Rows from block 6 of the image encoder, named by matrix and row number. Rows with one number belong to one channel. Each number is 128 + 24 x the weight over its row's rms, rounded and kept within 0 to 255. All counts start at 0. Numbers have three digits each. After the name is the row's rms in percent of the matrix's.
# convs1: first pointwise conv (encoder.blocks.6.convs.1.weight, 384x192x1x1), inputs 64-127
# convs3: second pointwise conv (encoder.blocks.6.convs.3.weight, 384x384x1x1, transposed), outputs 77-153
convs1.101 093:085142131134120122140176110139130124143107077127126127104101122146115129102142147181107079108128203103141103098144148143142147157148122129140143179079133113134045121118103133151151120121133138
convs3.101 099:115066105147144127122097102139143141143130114144145104140107148138150108137124152095134149145124180151105138156118129109133136127144126131141145128140140116094141151102113107128096131119108124106143111111151114124118143127127155133
convs1.102 111:110128139104097113131116128070114148157143159134103143148092140137104128122122133123114068118126123110112133100095161114106117167143105123124067170105121107110087125138127166088132182122108154
convs3.102 094:102107108148141141116156107170130145139121123139118140127170129122115134105119116159107116148090080183148084139085113183125086122151126111124180091119095127124120092136167130161112151155140143112076170119145168115129138114108147126
convs1.103 099:121109132145110111148159101097113136140114098123121153115141147142087142123133101103117115103114163145137137136127105126119156107078131104043125132109110103108127089116115155141101111090189153
convs3.103 097:149117145090077175079095168139111097094131138116155122120119127111101156156136166130110103163140135130141120126100118133134161120161138140177123131119094126156154101084104160216194109092096136099144098127140097114101143129118121111
convs1.104 097:165151133100139138131142132151137119116197131070116094144124089137138120102145172127108135134149132119119089126119079138165136153119126166120113154135163134149130176135120174158110144074134117
convs3.104 104:116145091117121125095132110130122151154126121142161176081160112148119128130070114144153103142117131100162099079150152109146123153110094100141068116108147116140132143084197144182105162133121113114145124116167118082113095128120102131
convs1.105 087:122113156107133152139169103104139111116120145113164094145136100160120138129086165143103129151097115166162158125138050144098103121144125126184168105110152182134146135149137160131145151115100086
convs3.105 098:122101137131149133147105105156126124152072147100101162122098143175138138119094130130168113123157144074156134109161111152160091120157082158114128125128117121114092150148180139134116081139167132144126099081092074156129107128061134156
convs1.106 084:117064137141069135172126118089137085130137125145092126162149168126132140111112110086202146156125126113156156110086136108110119146122120132151104118122133168115104115124167118127161153128116106
convs3.106 098:152145185143136149069113148113122115119128126106127119154162159131143150133089137151127153141121116147144146123113105152119134108152140121115156101170120126082127170119132074146129153113090106104135099152105129137124105124110154165
convs1.107 096:144122158082127108089135153115129177125123130129120136115137099133166093122135164137094101058080127090128121148135136097122159110074120138093127113098108146111132075118171168177128113149121101
convs3.107 096:130101161143098140101131092118130107132133100173103107134109143134121138115109141083137099115113091121144121118109121146097131181096121127114165128140115154142126107097132116063124139096112137109117082157150076098159139137173113138
convs1.108 105:129098151164129126105146126121102095134117155127122134121097162147128089112114133150102116137151091119107148135100092124114121109106173170107110138086121143120118154090107161140132133147122057
convs3.108 112:140099170099134106101151128132130132111126140147149131163129127117163092166078152135148144143140153111127124132105112114091127111138120101132135106128157174097095128113145121148137106166132144109145128143163181098109102153152156097
convs1.109 094:156121131105153110094097174133154137101123141118168103128107145125123142094123135101081054155135118120109120114159121076115153125115081108128098146085115144122170143149117152103147137159190126
convs3.109 098:062145126121109095121124091095114105141127100111150110113179137092119131147103125101166076168151063157115136094129116136142102125074138145125154112120145138134159137107149121116098112126145076146088104125125137120152104104137129152
convs1.110 094:110157112173111116121132114145144138104149122144125124117169153091164142110102099116136130155131118099090186102103123153134133147149126097185127109099150134141109075087171159153145141122126160
convs3.110 102:113120108118112107127097152128127096120115129131149163149097130155173174108157125121135126106133136142103127109164077163136165171094139125098088121139129117115183125147170154114168136098153161152146106132131142159129080122140144104
convs1.111 107:128164142132143122142077130094133126141155148108158106172136147106080085095136153117151087126131131152113156117140120129146100143138128085119132123094160142101104149122126158114140093122145145
convs3.111 116:121144100154093156146122165132074111119136131136103179155100115104140166150149123132105124135176126092145157163127161088145153132126129145169107129165083071110126133150115112172152100165079095185102080113131147133135112128138145134
convs1.112 097:133152138146166123124124132109136115126150137125109159104062158128117140122154116122111134145129144113136149115098148114127153116146099109160155135102078189186144140116159128100136124141085130
convs3.112 103:114153105117130098112114117137131110131059128101110114113098150074126099115124108152091133134166170119123159094147124158131140099148078139166086128121137149108151138103121133105152079141138119133119068096136121112104158139118127091
convs1.113 109:117105101125154066150152119125082131167141134125207131101144151162104122107087109103142118114160126133117115094143142146130157130124127102096148139167143163129150121158135131160141093134123146
convs3.113 103:111114160148123109115150141148111144166127117122116125128125173084109109120143133114116114116123111164106142165077127125164122170164147105094105156124125090129135148144135139101121131105133146144129101111107133119150105104153123113
convs1.114 099:122150090104134150153138130145140133140095171141125145170092139144141157122113110105162139133180142137134115106125145116138130134125083129107113117153154069109170160126146150133183137136135152
convs3.114 099:132161121134160135132091106090121089097105127148133124082107151143130144144117149108111122104129133119102126089141109143156158182111169106137097104155106100164124122110136082096143131075118186136127136096128101129121194164112106144
convs1.115 099:145169120130155120138169104146124157127136122106116113145155116150127140133096131131129133105148106159153146117158180095128145136148147105143093112147142186143125085143121065113143096111128128
convs3.115 099:135105139114119143110111100122122086121115116138109089134127126135137114143110143139098161098111164127122098126112133116117108140122120076151123128133133157163113120127125141121145089156081125098132129141100109122117130112144106165
convs1.116 104:126158133163107102119136118148137094101127129117111079115156093118140136123137096116130129104104114125143069177118114120131084086117104150141132113176131108113159164088119104155147103112166118
convs3.116 104:116148137167136108091108131158148127109107097144157165122129140131163161146106129121099141104104135095147171147131146112139152155086106136102172143104156127136108135126144138105169107134130123145100132158133137080083152110144153160
convs1.117 106:144106098134126126120150115136107120163102182094125154130161072158129166109146127121120158107113148119105123069122123128180115148106085068115113147142093138144132134127146113127172096104109111
convs3.117 101:107119122128114128155145143120126119109127088173124164131102110133131099133128133124083124121093128156196099135106142133138133171150100119120142131108099123143130087141175120177111118114163099131113151140079088118161137173118148151
convs1.118 101:120138108077126136130123143102120129119092115119171173119054146124132087146127100097172141126126139133148112102164101100137142146125114137146116103123115124141105129147154184119032149136131148
convs3.118 102:144136141132122092117167115093121159126130112143152198124087114132179126113127102117164160124121133143128141166150091139137177131127151166083128109112105131145107143131162100125159125125161166139144124134160122145080133121141128169
convs1.119 111:129099111108167143116167146118109102130133137139180161131159183173102133132139127082130090144150086148104076129063161130142133121135140155117099106139145122153119169146098183142128146082131115
convs3.119 105:101160150124167131141129128088128089087158149118146117142142121128115121153166133111123140083168118102176106120123104123155145136095108108092109141106138131158160119155093101121128152108108115111107086114111158081111153103084138128
convs1.120 086:161159096113123122171097126093144146152114109127128137094113125065125129147155148122117126123158141132134141142151109133095125156134121129104105111155141068154134132117126039128124160149119097
convs3.120 095:150148168150118139150132129136133147117155102149130134143123147161092119113089152117160152135161053156099104096116124099123126155159153114160154109144136160150112141146118139168133143124140134140099152140152099089105128051126119125
convs1.121 109:120101112092160118140155125095134083140141170117110142113133119130111150127100142109152137129113124143110179101120166120133145120171141174162109090102134149160116102084118150100122127134083152
convs3.121 114:156128121132088123117121164153110123107142105108154105152127101093159090098124120115095085146138123115119126115109082118110181133140137104104112135101123111096162129114122153132138148106113115094218105100131142136119124126126084122
convs1.122 091:128120092178114132140082175118130140120088152155087108138171150109165097149099115084123159160122096127108122098129122101126144118107138107127159126114133111205109104158123138113150163108139138
convs3.122 097:107131089072098153171143105118163161146137136117151131109094090120111141179115102164138121121154114116129101149176116115133134144116182148146128139130105105119162097182148168153109075121118143136128089129149161135139144039114171102
convs1.123 122:088150092194126135148154114118118113119106139092130104085139144168135137124133125166123126166122154146163125180139175112130140132095098093113118137094105158101116118093102062131138152145114098
convs3.123 102:147114136153130136113119124125170098151096139093152124136125143117153041145120120160105113147118136089131136123145119095133134118088189136110164153129136112090087151106148096194148118178133167114094141135122128130081063116136110144
convs1.124 113:114128103148136128114165136085155158128155106154153146136099124159130133145169104121126074151159127124105131153170120176157092114116132114159088121148203133152142125128115090128135130096152125
convs3.124 100:153164100093153091122135199098115148128119122103143111123124108123141172114132159127113109120177168174134101142133116157104115153099156130124168128124134090088167120118121159125117140123127144134144143116114120137103137111104127099
convs1.125 099:110123138155128118131161082172128136153114135094125116118143131130077135138131121155086138126129107143145090079122140139136114093174157154151151187138128101137148146145156143124107122089136162
convs3.125 101:142102095103121112144185134154148125132098142108140163124139132155095137166142147105128151110115103135120178131171128095108130137099148109126052165131091122156140091119075137149166147103153075103128115107163162147121097143154124145
convs1.126 090:160110112073151101138129105111121164102156154133150104123140102125116125152141094096164138125130155097154113137109131092112140126149102150116104123138145102122174087105076174131136170126144129
convs3.126 095:126119134091118116116067152071131105143136127127104143144139103126142100089122153156119120127170108180091101137123146110125096113157125123132156129149150132147120097130092158117172095186166121131100080147136151129076138113122133122
convs1.127 100:179134119114140132169162139082119172155076118163125163150166076150110112172131135134152121167107160165097084115143143109148129165137117104127163132133156129137167129091154110090163162121177124
convs3.127 094:112134124072094131153142140134157120150111090131139101142121089158112092101155108147101116150132071130136166107092153114115118113150141092129065143094101139155174146119128112133116140123118128132118150104127141135161165157186183137
convs1.128 097:123150112086064150148139149077162133097139150129094130087182146082163091114117111127109120135160116130127150130146125117134120086119084146146143139146118112105128111096142142167135126157167161
convs3.128 094:141117130115121099134117120121112135149124147148151160098108140101079096127138137149120097074133164106159102173136146152121160165108125083147140088141183130135084147127119143189165129142110088124129113129142071139132106094175110112
convs1.129 111:123115099124126132135131125088107156132133130116141076128183100138089130115101103162150123099149139064183091108083099115163128118113143060159125138123123124200113167162162166109118123120126127
convs3.129 102:156112107113100137112084132087124131134109185140139115094127074089154157137139148110100129155129115127158128133145116097094183160152094123174107091136122149132173161123091137138127155108090140135098133109122102127121128167153109137
convs1.130 092:125091118083126105135166091095125131149152149129125144142134097101078121154114139130108175145130121096087140144120152106109122133153136143159121158106181120115150108096116088144109089113101122
convs3.130 088:113108073124130105143159141117124116111125103098137131094175124152080140132124100123162115109125145110123158098156152117098121142137133107104157089131109136113123155113135159115148114178115139109104110133123151159088136132164181135
convs1.131 095:132109139112131163118164109113132166064164114141158091112137104140160083138126115168164180124150119082128115102133147112132140153104145147108127081097139109160090171099128147119150083139128110
convs3.131 104:112113121115109156096085104167084156116082157183118115136147154106132110171160133080160126089108104110112134120124178135100119097098097130124164167123138118112142118122138153144111126111141137130123152116149103128127112122140111163
convs1.132 112:129124108213105117089139149104145129073108165124037135124112156129129162128144111129109178122167130141130138117146159144107132125111130155140099125117136148124180097139096110114122133136143133
convs3.132 108:131111157147117127124108101128117146092095188100101100132141142150091137130165165113131124148142154097162139112108107178125125132084158152091119098096098138143101070111171099132126140122105129119094107113138164118102121126125098175
convs1.133 106:096115126141141115152158118101152107151112101128139116135127148133087160118107151118130098151119155122147111118114138122093150140134098150121118188191101141108126163152112116120128112123141149
convs3.133 097:138145164137116140141080145120109120127101090150111101136135119112167145107127127132143125130136113085145102069132162130117142145104126095121206127117109141103147120125118152124122088110103184120120138120111147137074115127088118133
convs1.134 100:133116126107152168120146117127142136108101101108106131152136148080174083098109149160129165123106169126141143110041142099143136127166128099071144117126108126129149110170169153117123090151117098
convs3.134 101:153122129127117105159125129156138135121130129157107151155106168103105181146120102138127147136141171098122126131090111126133114146092145115092177123145155106160120161133121139092107117138110155134159147153123130153125100139141106148
convs1.135 056:178106110114166145139151136111069113116128162098106097144143121109146142192127125140129151109114147149128083121177158112118108112114133108131124097086128126112111137135134102096116141124133156
convs3.135 078:145108144115166096134144165148123129119166139165186087090088096128066114090115101159148159159095153156131146083117109119174171158141126117107112156108129182080161146151123099098132095116120114113112100132154123133127137151166121156
convs1.136 108:118161154145134120134191125128075097137089113137157118099096141164122152140116136158155099149154120125153120094080081105135098135073141126135112126133125138134141117085132108146111139143092101
convs3.136 101:174127076085159130165140107114160140131108118184147147146090119127096167133150100107076121158146097187105127149139104108164125137108137116123149142127093147112114103129148105110145127099138123084090146133105129165100120096128147137
convs1.137 099:117106144171087105135164137121149111126149136125139124145110129152136098138084129172132117200131087134118149122158124117118109133150125094114102114069125127105182050105122121154128120174110164
convs3.137 102:146121091081105190131125122099143094172126149087114125114093106166103122148141122132173093150174156155120067120123132102178128138162144101159134123138108110122121130122149137088119113121098120101119110097134131134118120154098128147
convs1.138 085:126169115144149113087112094135088169122144106124145100149141144121128094168109103128109098106110117152137137110070157129109104132058114107091093094172120102129154154131101148135134126124136158
convs3.138 091:137123050169111141138172140098107127156124135164106094115104155165149122115129109155148160102148112130128130176145118138124103126109127132151142113151081137148166132098110129077141162117116121115143128170130153135135130177119075151
convs1.139 101:118099101142122139154147129104124147091086138143036128121131143120185133123132045131166115109139156141110126091099078098144157164131086124105115122107144136150103107111146152184184136173136114
convs3.139 101:150123126107138123116114165096086148105169145134131125109113154108122161123128123108099099120126135168136108092149120140100101084085177101109149134150142126110112116135106144119153062149110125112131130133136107120159168138116120106
convs1.140 086:129119158135167097143118107126133123181139112139092114121151067160110110140113161095128163129119056131122117111122132135121117113111148086125111142114142134205145167117093115127154169144124159
convs3.140 092:096165142121121116131128113094140107163163173129168124158129134148144121157083148141121117090111164104138130140165138132120126099101084102127129135135118102120094128131146144121115186156135097150116121139111114113175130122166141152
convs1.141 109:137119142144082150150167124116103097143142122129105092103125144134092149172136118121132127160126148072117140103125137058176141163068118127148131123118133112092144158139101176149107140133148123
convs3.141 100:092150136104153151166117083109143107126125132086114129151067160148146146166136122094108096100107129117130130120095171142122158128094126149139115143104116103151115130140126125162154130115105140086112121172110118107117130090102159153
convs1.142 117:108129097119179137094140116174138148153108141095153140089098169096110110121154130113180164110159143148126138141104141130081084116120139115136142109162142170115130112116143101130099066148140100
convs3.142 111:126148134130179115072119158121111128091126097152134180133137139134141041133118113130174165148166132078155099170117101120102113131158086103101128119138113137122099124095146150125128139127140147107152124107139091122093159147118177126
convs1.143 114:134115142116111164138111114130120117129147109151130113092148129141124089140160128118120159119130076166119231119098164100123102179090143134131139116143130126122123147158124171164172142127132120
convs3.143 104:148137092148160127129175075120136183107137122088120140114159140138131132135128115133159092131116107117136129124152148136149151170139170164140114118092131140104148092154164102128140120123158149135126125141159148148130140106169081172
convs1.144 103:110114150081137166162118147163122093108102114122141110119120146121111125137117134141158127157123121174132207133121109157127127138128108155123131134104142114118097079145118136137124137129121145
convs3.144 112:092084108113105095121129088106121142141126121153099174104168158108101121125117110102128107109101165141135145131146133083144104109106124127152159144107146114171114100085092144174118138136111119097151108104139122116148113128122117103
convs1.145 097:088093149125132151144130131092153122136105155141138122112075145107124148115144150133167102125075112089103092118139190127159142134153142125135115134105138129071120145148139162161145134116127161
convs3.145 109:147136188107155167085105116116155130138163114126100146135114117129088105146143131117134119151135133078133128170106163106111144135157118131134137139112124101163114142133175141152123132119147097122134182151103131103086079101128120145
convs1.146 098:146119111117123132163089109065160102119104147121134102119155184174108130137145141119115150100182120105115092104120120123114154129140112121129114102073141130137145099163096135085114131123097101
convs3.146 107:105119184157097152122124125123114137176116124145170131131168114180148140163148108133104166150083158140109131113099160108130143100115129090111118154122103123176129139147133104134182100098122133136136139078161117152094149113114146103
convs1.147 111:105146094126093116135188107111101074108129096127128131137199142148169148146123096172116087137092140110176105125128152114084147101131173136115181108153125125148098109142097132094123128101111118
convs3.147 104:152173103108150089104143088131130117105160140118078148168075104141100138124140081123159140122151153098146114122160117066134098156167126159098075136139140113108123127122145136128134156110168119117084114115135124124125105129152133125
convs1.148 092:152105120144176096122171137134132134107120137137125116160134153128112093174136129143113158128137100112120140133188173126101115109148167102115117116109158142144144097123111105202162149159154154
convs3.148 107:149075137128139148160152107125128122140134113135123129109155109149138117114122106134094115138070085112134121148130118092111188085141124135121121100087135143157116145146099139145143089137159157122123195102127126139114153156123092114
convs1.149 099:123066128150129130146097125144122104056114144154129114113156097117159137073144112149128128121091133160145154132156106140132145088150161105143117115142143144132110116130108127140066119122153129
convs3.149 097:112099151185114116108160122053095153117122118142148144101159109122104141114124089139142113153164102155092125126127138140100074129093141119138112103139136113155177086130132131127114133129093106137152183127134121099107115131101168108
convs1.150 096:132110141124156129118110092154158125117131112151144112106108138139116156104145061129126091121105113101152121095136113110147141094168107164146167128135114081127097067108165115113151124143164167
convs3.150 096:130139158093076140134131142168088120154103088153100118120133145137129150116098137145158130166111154117100121093129113132144142123078120099131121074136113160136129135143119151188156110113113131135080106122146156176133123129070122119
convs1.151 090:124169122123126115127154106127192121134113139165155141127115124132110067146085122150153087105126116128102126144118134116098144135142123096152141134126107131099159121140104119149124053138124139
convs3.151 100:141082137077135156131123150131099123114132113094111144111138118089120161155131137150105119085124109112132109116103145099132105145093139166138127164128142148129115095149094145173109118135129109119131118108105113120127178138123157129
convs1.152 087:128163133161120130059096133155095143136116133151142090137143113123101109182151146138109139087167170115125146110142119142144159163125112132113141124149133137135150119125075163143162142142124147
convs3.152 092:204136168121093090152152097111111108126118158121106102119074114127111107142130067120142131113114098154098111092147115106149123104109164147155153094153138160141141166102119106119110139113131110123120107093168116169101119157172129089
convs1.153 114:125123115145124096119129135116122126114133131146130169128126092144140118125114126175144108161099145149119132141166164132175159126112135147133166192142132118095103125133124121141104180113103167
convs3.153 098:135150191124098111115147107121112110133124095161155117151119132077111122136122087131116149121113130119136138132164114132141119124145129134132114144092168091093096089122141112132127135147090122135132095093139087164107141172141140110
convs1.154 086:133133106114098129138143130119082145152121100108117160147126152099136098121102114135134084131131174121122117103157127166130098097121150139123146154119146111144124130147108079109135151106094152
convs3.154 084:145150123121092094105147121161114116178140167119118160110093134146082146131113092141138175166152126194131172105117150125153134137110138122184127125152088117101132142135118109107129153131141150142146146121075124143090118189133113114
convs1.155 107:136141118097092123144140101102163122110147124147137117132152155121105145115138079153159114178153160157171128152077133100166132106120098113122160143156135102171113105138123124139103138166186080
convs3.155 104:175133110141104123150126130148148126177151141098100080129125132125124130132091109137123103139142076133155152118121153149075129138104151114091095081130164121144180139155113128073118144095105104130120093106123124132151117109103132112
convs1.156 094:145091129100141068137110131084117116129103119088148117131118181077150131161136116125127125111135139095156116130128119138134146138135136162150139136114093111092133099119120161123114083126156084
convs3.156 102:138164150127078130160092110108135143107163102114096106082138174117099129131114104112139138139131123111146136127137099114109144179152179133114149150134138131186155171119170160118112139159106114108128116136118140149168166151120179162
convs1.157 105:138122126121112122140118104135121146138089146150159118128131199127128161111102195120104149131158076104163144121149111139126150084113120130163129134132107101101126133142163071146106040102105117
convs3.157 110:078160155101143133132132133135130122129117111179075164131110144135081176122126154138173188096098165134144174128119142117116129131090118141112121140118133070102128115123119135178145141152086134156111112145113101108138122111139067117
convs1.158 106:141136114111138071165111115099136091124158127108066141108090116128152104136123133153121144126132130164095115102107144112148147120115139135116097138108120117176149165132144133160125140154068101
convs3.158 104:163140127146116096154115105115126088106129108128159110153135121123132190144128137122157122135156164172081138139117152149105155117126106161130140147107078143110117095168122151111113164137130127133103119120154114134118091120119122167
convs1.159 086:151166147141132111101102110137126139109126162099100121119156160157152122144146114116121111168183095111138108119141150180128147156157094107119136140154137107145137119131108136101154121144142170
convs3.159 092:104145158114164117120125143115136135171103120071116128130127125154124134141146139163150120138095146085124079106114128116176107131141152172111126119096082129112131155094144104128154154140121158142144117142118177144090152083165125159
convs1.160 084:112143148121107138116147167137119138145136113134105101118122167149108109095166180138187165114137123132139106148126134126128096109128143165129149148135117122158145069035086174111134085096115163
convs3.160 094:147145119124113140089142127141081145140093141116155106122145074161115097100051095142146158134141114105129089127120131162117138125115122109133171148107164151156122164125124118131145124150148143119147132127112133106142128166162126082
convs1.161 094:122145101114127114148183096123120103118154140164112163107130170114089127150123194117102140113087124101074153137135147100128143079133141116117100090094155154072155101130147103138137136089142132
convs3.161 096:131127113107105148115100118133128138133139130147124172138154131133092083123130140119136132162144144169115132137093129143110082166116109105107104119134153110123166148123099107137177152157133147141147124134135099151148127129126110143
convs1.162 107:143141130146147123171119148140137127131130140140120143091158149147161089156116132153127114128138143161142109148138167109186085149112122141123137113152151146105135136132116132167144129086113170
convs3.162 107:114145120149175123131128102101177108151135164164125120133159075122104130140112076098141117130156113162141116160165180098121097119105081136113146092083093152090098145142116092071153131103106174137113061096143089157102148207141131072
convs1.163 102:124133126134129119129088132090098082110170135129165107134125179114097115144104123149090134107146085121104143120156105138127141125165123088141117105098100125109129079168106112098125090099145098
convs3.163 112:100117117089100112139139094168120142101135149103156130104167131120120142147115144140107134099127114119149109102126151133088145125127134189129114126097132185085109148099107143116111073173113112150135128118118128111127092150149110142
convs1.164 079:136099141145103136135119124119178102151070136153146158132136073109123137117118129119184128152157093130110134145184179170156106091147141128122111150120111106120147106120173126106099104146192137
convs3.164 089:119095147160070133085119147140107146117111131113122150121115101123117153157145120149163160137145112103087151153121137108140124124097129142108183120123094101132134078117188111126130122143108152117098119145122112136054114132164088123
convs1.165 097:139135111120104115108121098121148104121099112129115159112151124116136164144109170136157164135143100129117171106161119121144116137169124100100152142091162201098166095126095116114117100105123159
convs3.165 107:116152133135139121110118139109155131141097124141115143133102123138128103131108119126123088120134133142106144086116100129109126151127167117137130114117111117175110117133121115124094126115113165164070163064091138174161191127113138113
convs1.166 105:132127188125137097148107133094109109139129117131113172094103109143133132118113108110114165118150144101112119140149098151118128112115116115138156136087137117161141106156123128127111120130160144
convs3.166 105:115121135143154121134169121162162166163150127148136129129137130154177125100132095122129127116107093149150125083160138117143162110078138148136097155134106108121153105129130117151129096127122161168135106122151136123141115118146129171
convs1.167 070:089106147175082119114114108148108166123112133088133130142113187112113142135160129095128119107088108138105132088130130077141146062119123125125100135120130119124136104147157110121123135141102113
convs3.167 084:127129136099145147137116129026159132165084121089116128134121111143117156087171143132147130084116127145108152170131154146102136102117113128130150124116085115156075166123090176190082149152132129136141109111197129100140148144118101091
convs1.168 083:153093115117134115190147132130116123153110082176145133114168127114126083135144149109126066137130117133124111134122115114133161148132148101125097111097115151151132143116094121148151138144094147
convs3.168 086:091126114126093073088079168095142134133118124145141158114137093114122168131141165114153098149153152151100095130113172107123131107129129120144180119151107131156147129125148152106176113133116111106128174122164141102139120096144090181
convs1.169 089:126125129125108112104099109111105142118114140159141111097140121148137106134087098170139174116145156140157132119074159128095124152133144125112089111097118084192127126152141123149120114130134158
convs3.169 097:083154133141102151105094143140090126143092129112067133095143117148106121125095102125116113154153126118141153108094168127183125126073102088136131117117102116125164117144159089165184085129130122099130111126127110119154132110104121140
convs1.170 092:124116132128135104116104103157120132147140131116122134151091135155127134162155084113131125120130119181080123127121148131106128187135126107156142134096162144055173142142153110127140123114103165
convs3.170 098:146187099089133153092135141092117107082122136094104089092085145131117122112087147122120116079089097126112103128145121155132128122155124102150124125116173160108141102147177097130160144145118101056117108133106104110128147139095127080
convs1.171 102:138151137148163121116106123120076123124146134117183126129137119103170159135160179107102155114148137130120124119098148154088125116124123138132118174132159129111158069097127187100120135171139101
convs3.171 099:136116131115138156138092109087164078125132110140139078161101118099143129131142132126119195122096136142179134094128154096157136116116110082108131121146114113124112143116092139084123098137143074074069130105101133123150140118097109171
convs1.172 101:150139110079129135152155090127168107169116094115140116114095160103118114117109175072166135145148120096169114175101150129139126143138162134148133138081123124108106144136152120138132182117169115
convs3.172 101:146111114103141140153125137136123167138134118110151087135095107125141132139078121123171124153106095130111111142109120136110132138086127150121111171142136090150107135121138122094138132110117148122125113146112154159132128074085137139
convs1.173 089:152109127103095111132122129104139113159125132099111123108109112146155115135101119126097120129101136112144117127161117139134151166115127133107111106126144136119117133102074170109153165177127191
convs3.173 092:159137123117108154107148121163117168140096106114132128118146153131136103175125097162117149140169122143120138128140143082149095147153145117119117141141088099091107123136110118161142148145144142166138124107156118111148138143133140149
convs1.174 119:143148075126150132141099120122171111155185107117157129124138091127119100111111136150132110158109159159119108148159114146100134136093125096121092119126109092221101164116118097141182117121098172
convs3.174 109:161139139142153112109147148118121121131185100100152138110135140124101097149132149140132123119098152114091149129097126108160134133184123112141150120176140093136153131085134169109088129166125116120076139140143181172117110145154137156
convs1.175 096:113171128112132091107143100154137124103169093116104103154129167170114154144126101099123138139095078104150161109139120142180133118167098085088132126148097148089083123132103136143161165112089128
convs3.175 089:112111130091128077169115140167114193140110107149162158132160131171128142090139143152093176136162159094125113102147170142139137148125157167186095131106184109143116127131109150130114081128125094089130117101107113139154112139152073150
convs1.176 109:107139091173093113140119167092134122158128170143183145097141154092140133117126154179132123138145097131126130111131107112134181088150138119103127122160138111130163160093112057106136125130111150
convs3.176 104:152159119138140128113113140140145116117122112114124180076141103129166123120153134151130140131158134144137159110157131156132129164161122136154133101137129135123140159135132123124161088081109148158103097110092107091093105133139115159
convs1.177 102:120151111169167170130108137146114134122180119154159187094144118142094176161131112126100097117105114073089105129113117130097115132130169144112140192110135123135127150129101085115123121149118168
convs3.177 102:133135172109070111135125122133089154137175144128109149126126110139140135124119087117160164106110152135141104181139100129093106119130136127113141097129144130143104116106097146143109162132200157155159141115123130167102126120134079152
convs1.178 107:139164153136151128119117127119178113114124151164119143100079134134123112118081098110109120157117141109128100140121170099117118113118132104159185122125121154170142091104053163141135132167146078
convs3.178 098:122142127146107129098114122110099171120178207108091178106126111137110112099157143169098111116153159148140096154114163164162150148138085123159147139119142112143108159170062095146146133119114203096125097118130147171089159118144072159
convs1.179 105:119110099106138114110133160130075129107127172124141133140154177117134184078121119093133152122141141146088135123135116118103109132148116132124142116108131093104157101147129095091119177148121128
convs3.179 098:106097169137130129161080117123107156103138109120118143127150084142099128148135108117161099101144139106176118137096111164155117133124171107094133141153148088136181109143156142148131109107143118085089102138091088152129109152130122186
convs1.180 083:152150153123135163131084132127124143158127154133142178135140126122087126161141125127182103141161121125158170119143108179124120117127154162139157129095143119121084117132135113141171172100114145
convs3.180 088:077111134146147137093121148113158127123160094128111080137137090099101143120126129119148157114150104171110127101121083138154152130157100140157121113123141090165124125114161091134129131107122137126136073194116127102141132106122093119
convs1.181 111:112122094213127135117128134152096124103150085087144122111129131105144151160065093123130151103111132107134110100139101134106118099116155132095112111117120180107099163116171143132121112155154169
convs3.181 104:135131119145143143088110149118142148111152083104148141089165136138112130127161112122088139131192116136148137124116131158123123125104101143112123134118154130103114113153138106116112155104154135078103134138135135121143104183125178085
convs1.182 082:168152180121152123128158115111113148136164144143148135160121116122097147136087147130120130159144144125142126083124125139146141092160145151140116136090144123101113148103073175136119102168093138
convs3.182 084:139125140120128132159138070124132136100150125163142094118177107129169170125100130116114128168135133140143138115172129129109127093170112165125152137133120134146106134114126108094135161114115088127107129120120126131121096119093131119
convs1.183 089:184121164188115090141137129130135121155145106125127156114134026132127128159122164131137132177135137088079130120136139106101127138084139157149115160135133120116084117142100126144153157160084140
convs3.183 094:150122110135130096140130131086140133136133144115116083126158109153122109105100089125115134111141072102109143141144132135143151189130124154174136145132144120085128109150168094118129143123158155132125116112144163142132129127116150105
convs1.184 087:088132111132185144101101108193116113099132134134146159103131091101141095168114149118074126162119103132115139066170141101105119138121119134156127151110140106152150082110141169106084104140153147
convs3.184 104:118092120123142138181152110124141138079132102171153131173075165106156135115122134103144157141161122113136139147124123119116132113075125135113079110127147132158105101142166130140153155148161154090123114099186144143147152135104130136
convs1.185 106:128118147141114105109122147142116108140156145156160122138157117092122120123099177105141153158084091107133101170162138111174124131141180092145145139142126099152117114136132116129144154125139149
convs3.185 096:116133123128152136119098112112125114103098125100152128131137113105126136135139111149097125111118120094098105141088160072096194164109096135108149182109100144099149084150115165120115116142142116130128166135136135158145109134157183143
convs1.186 091:089112111111133126116164113189137130092102086116172139146150110138118134093149115162099146131138111173108160152112178146116155152135113127108177077139186126143147110128095115115150114114164117
convs3.186 094:116129114115136093120158143131110068089083137152134075119126129207162183134200147164129155089145128153145149131128162162125153129090094140123143126141124102162138073143114097122119126080081114131139109098125139127126102154064099124
convs1.187 105:143143157166105100106137179135107125138088137123120140095127180173115132137149126136114111135084129123149171149127122124127149140088150119161057095117145106098171110134113078136135144117138120
convs3.187 105:124156162125113117143119073124122121144101128136107097157144135156165139085111131150108120123139136121104106108138102118125113124149119096103130087169140146119127138141116146145124126160152129105128098157117138131109110202136143103
convs1.188 072:139091089125113132202127119137145150149137096121131109121085132148130151146150104117131168142107089100134110163109131131070111133128135148143088101140083143107145152169116145080164157105106149
convs3.188 080:102133136102109101142135131136176118131140143154114126146139158096141087086144105162125145174128153118114117137141125127119122147127121109151114133106118125150121132090136132097070126126139143171106156143155108116118121139137113131
convs1.189 092:138142150165108153151127088124130086105129096124093159092131106170149168140112137138143114092068120117067139152133120114124139169106145125158140124131160138123141113133127152124123137121161083
convs3.189 098:142118071168114154148107127123136144132134110132106113130108138091120135149111140103169096116149121124121117156157093131088107142131143161133122142153143137179158137167113098115130146111125106143124162112086101131128143169154087154
convs1.190 103:145141076122085113151129149105093143080128151133105076080133142146127148133135121131154120134121149071112161097124096158110109112130155097129136083082131206148097143140159125116112124125113167
convs3.190 105:146110102128140106107155100119137150144105164138136103114118090125146153119165121134130147162165133126153155121117138101151122118144109147138120117141098141173079141122089080138128139135154109112173114140127093185134171124094146116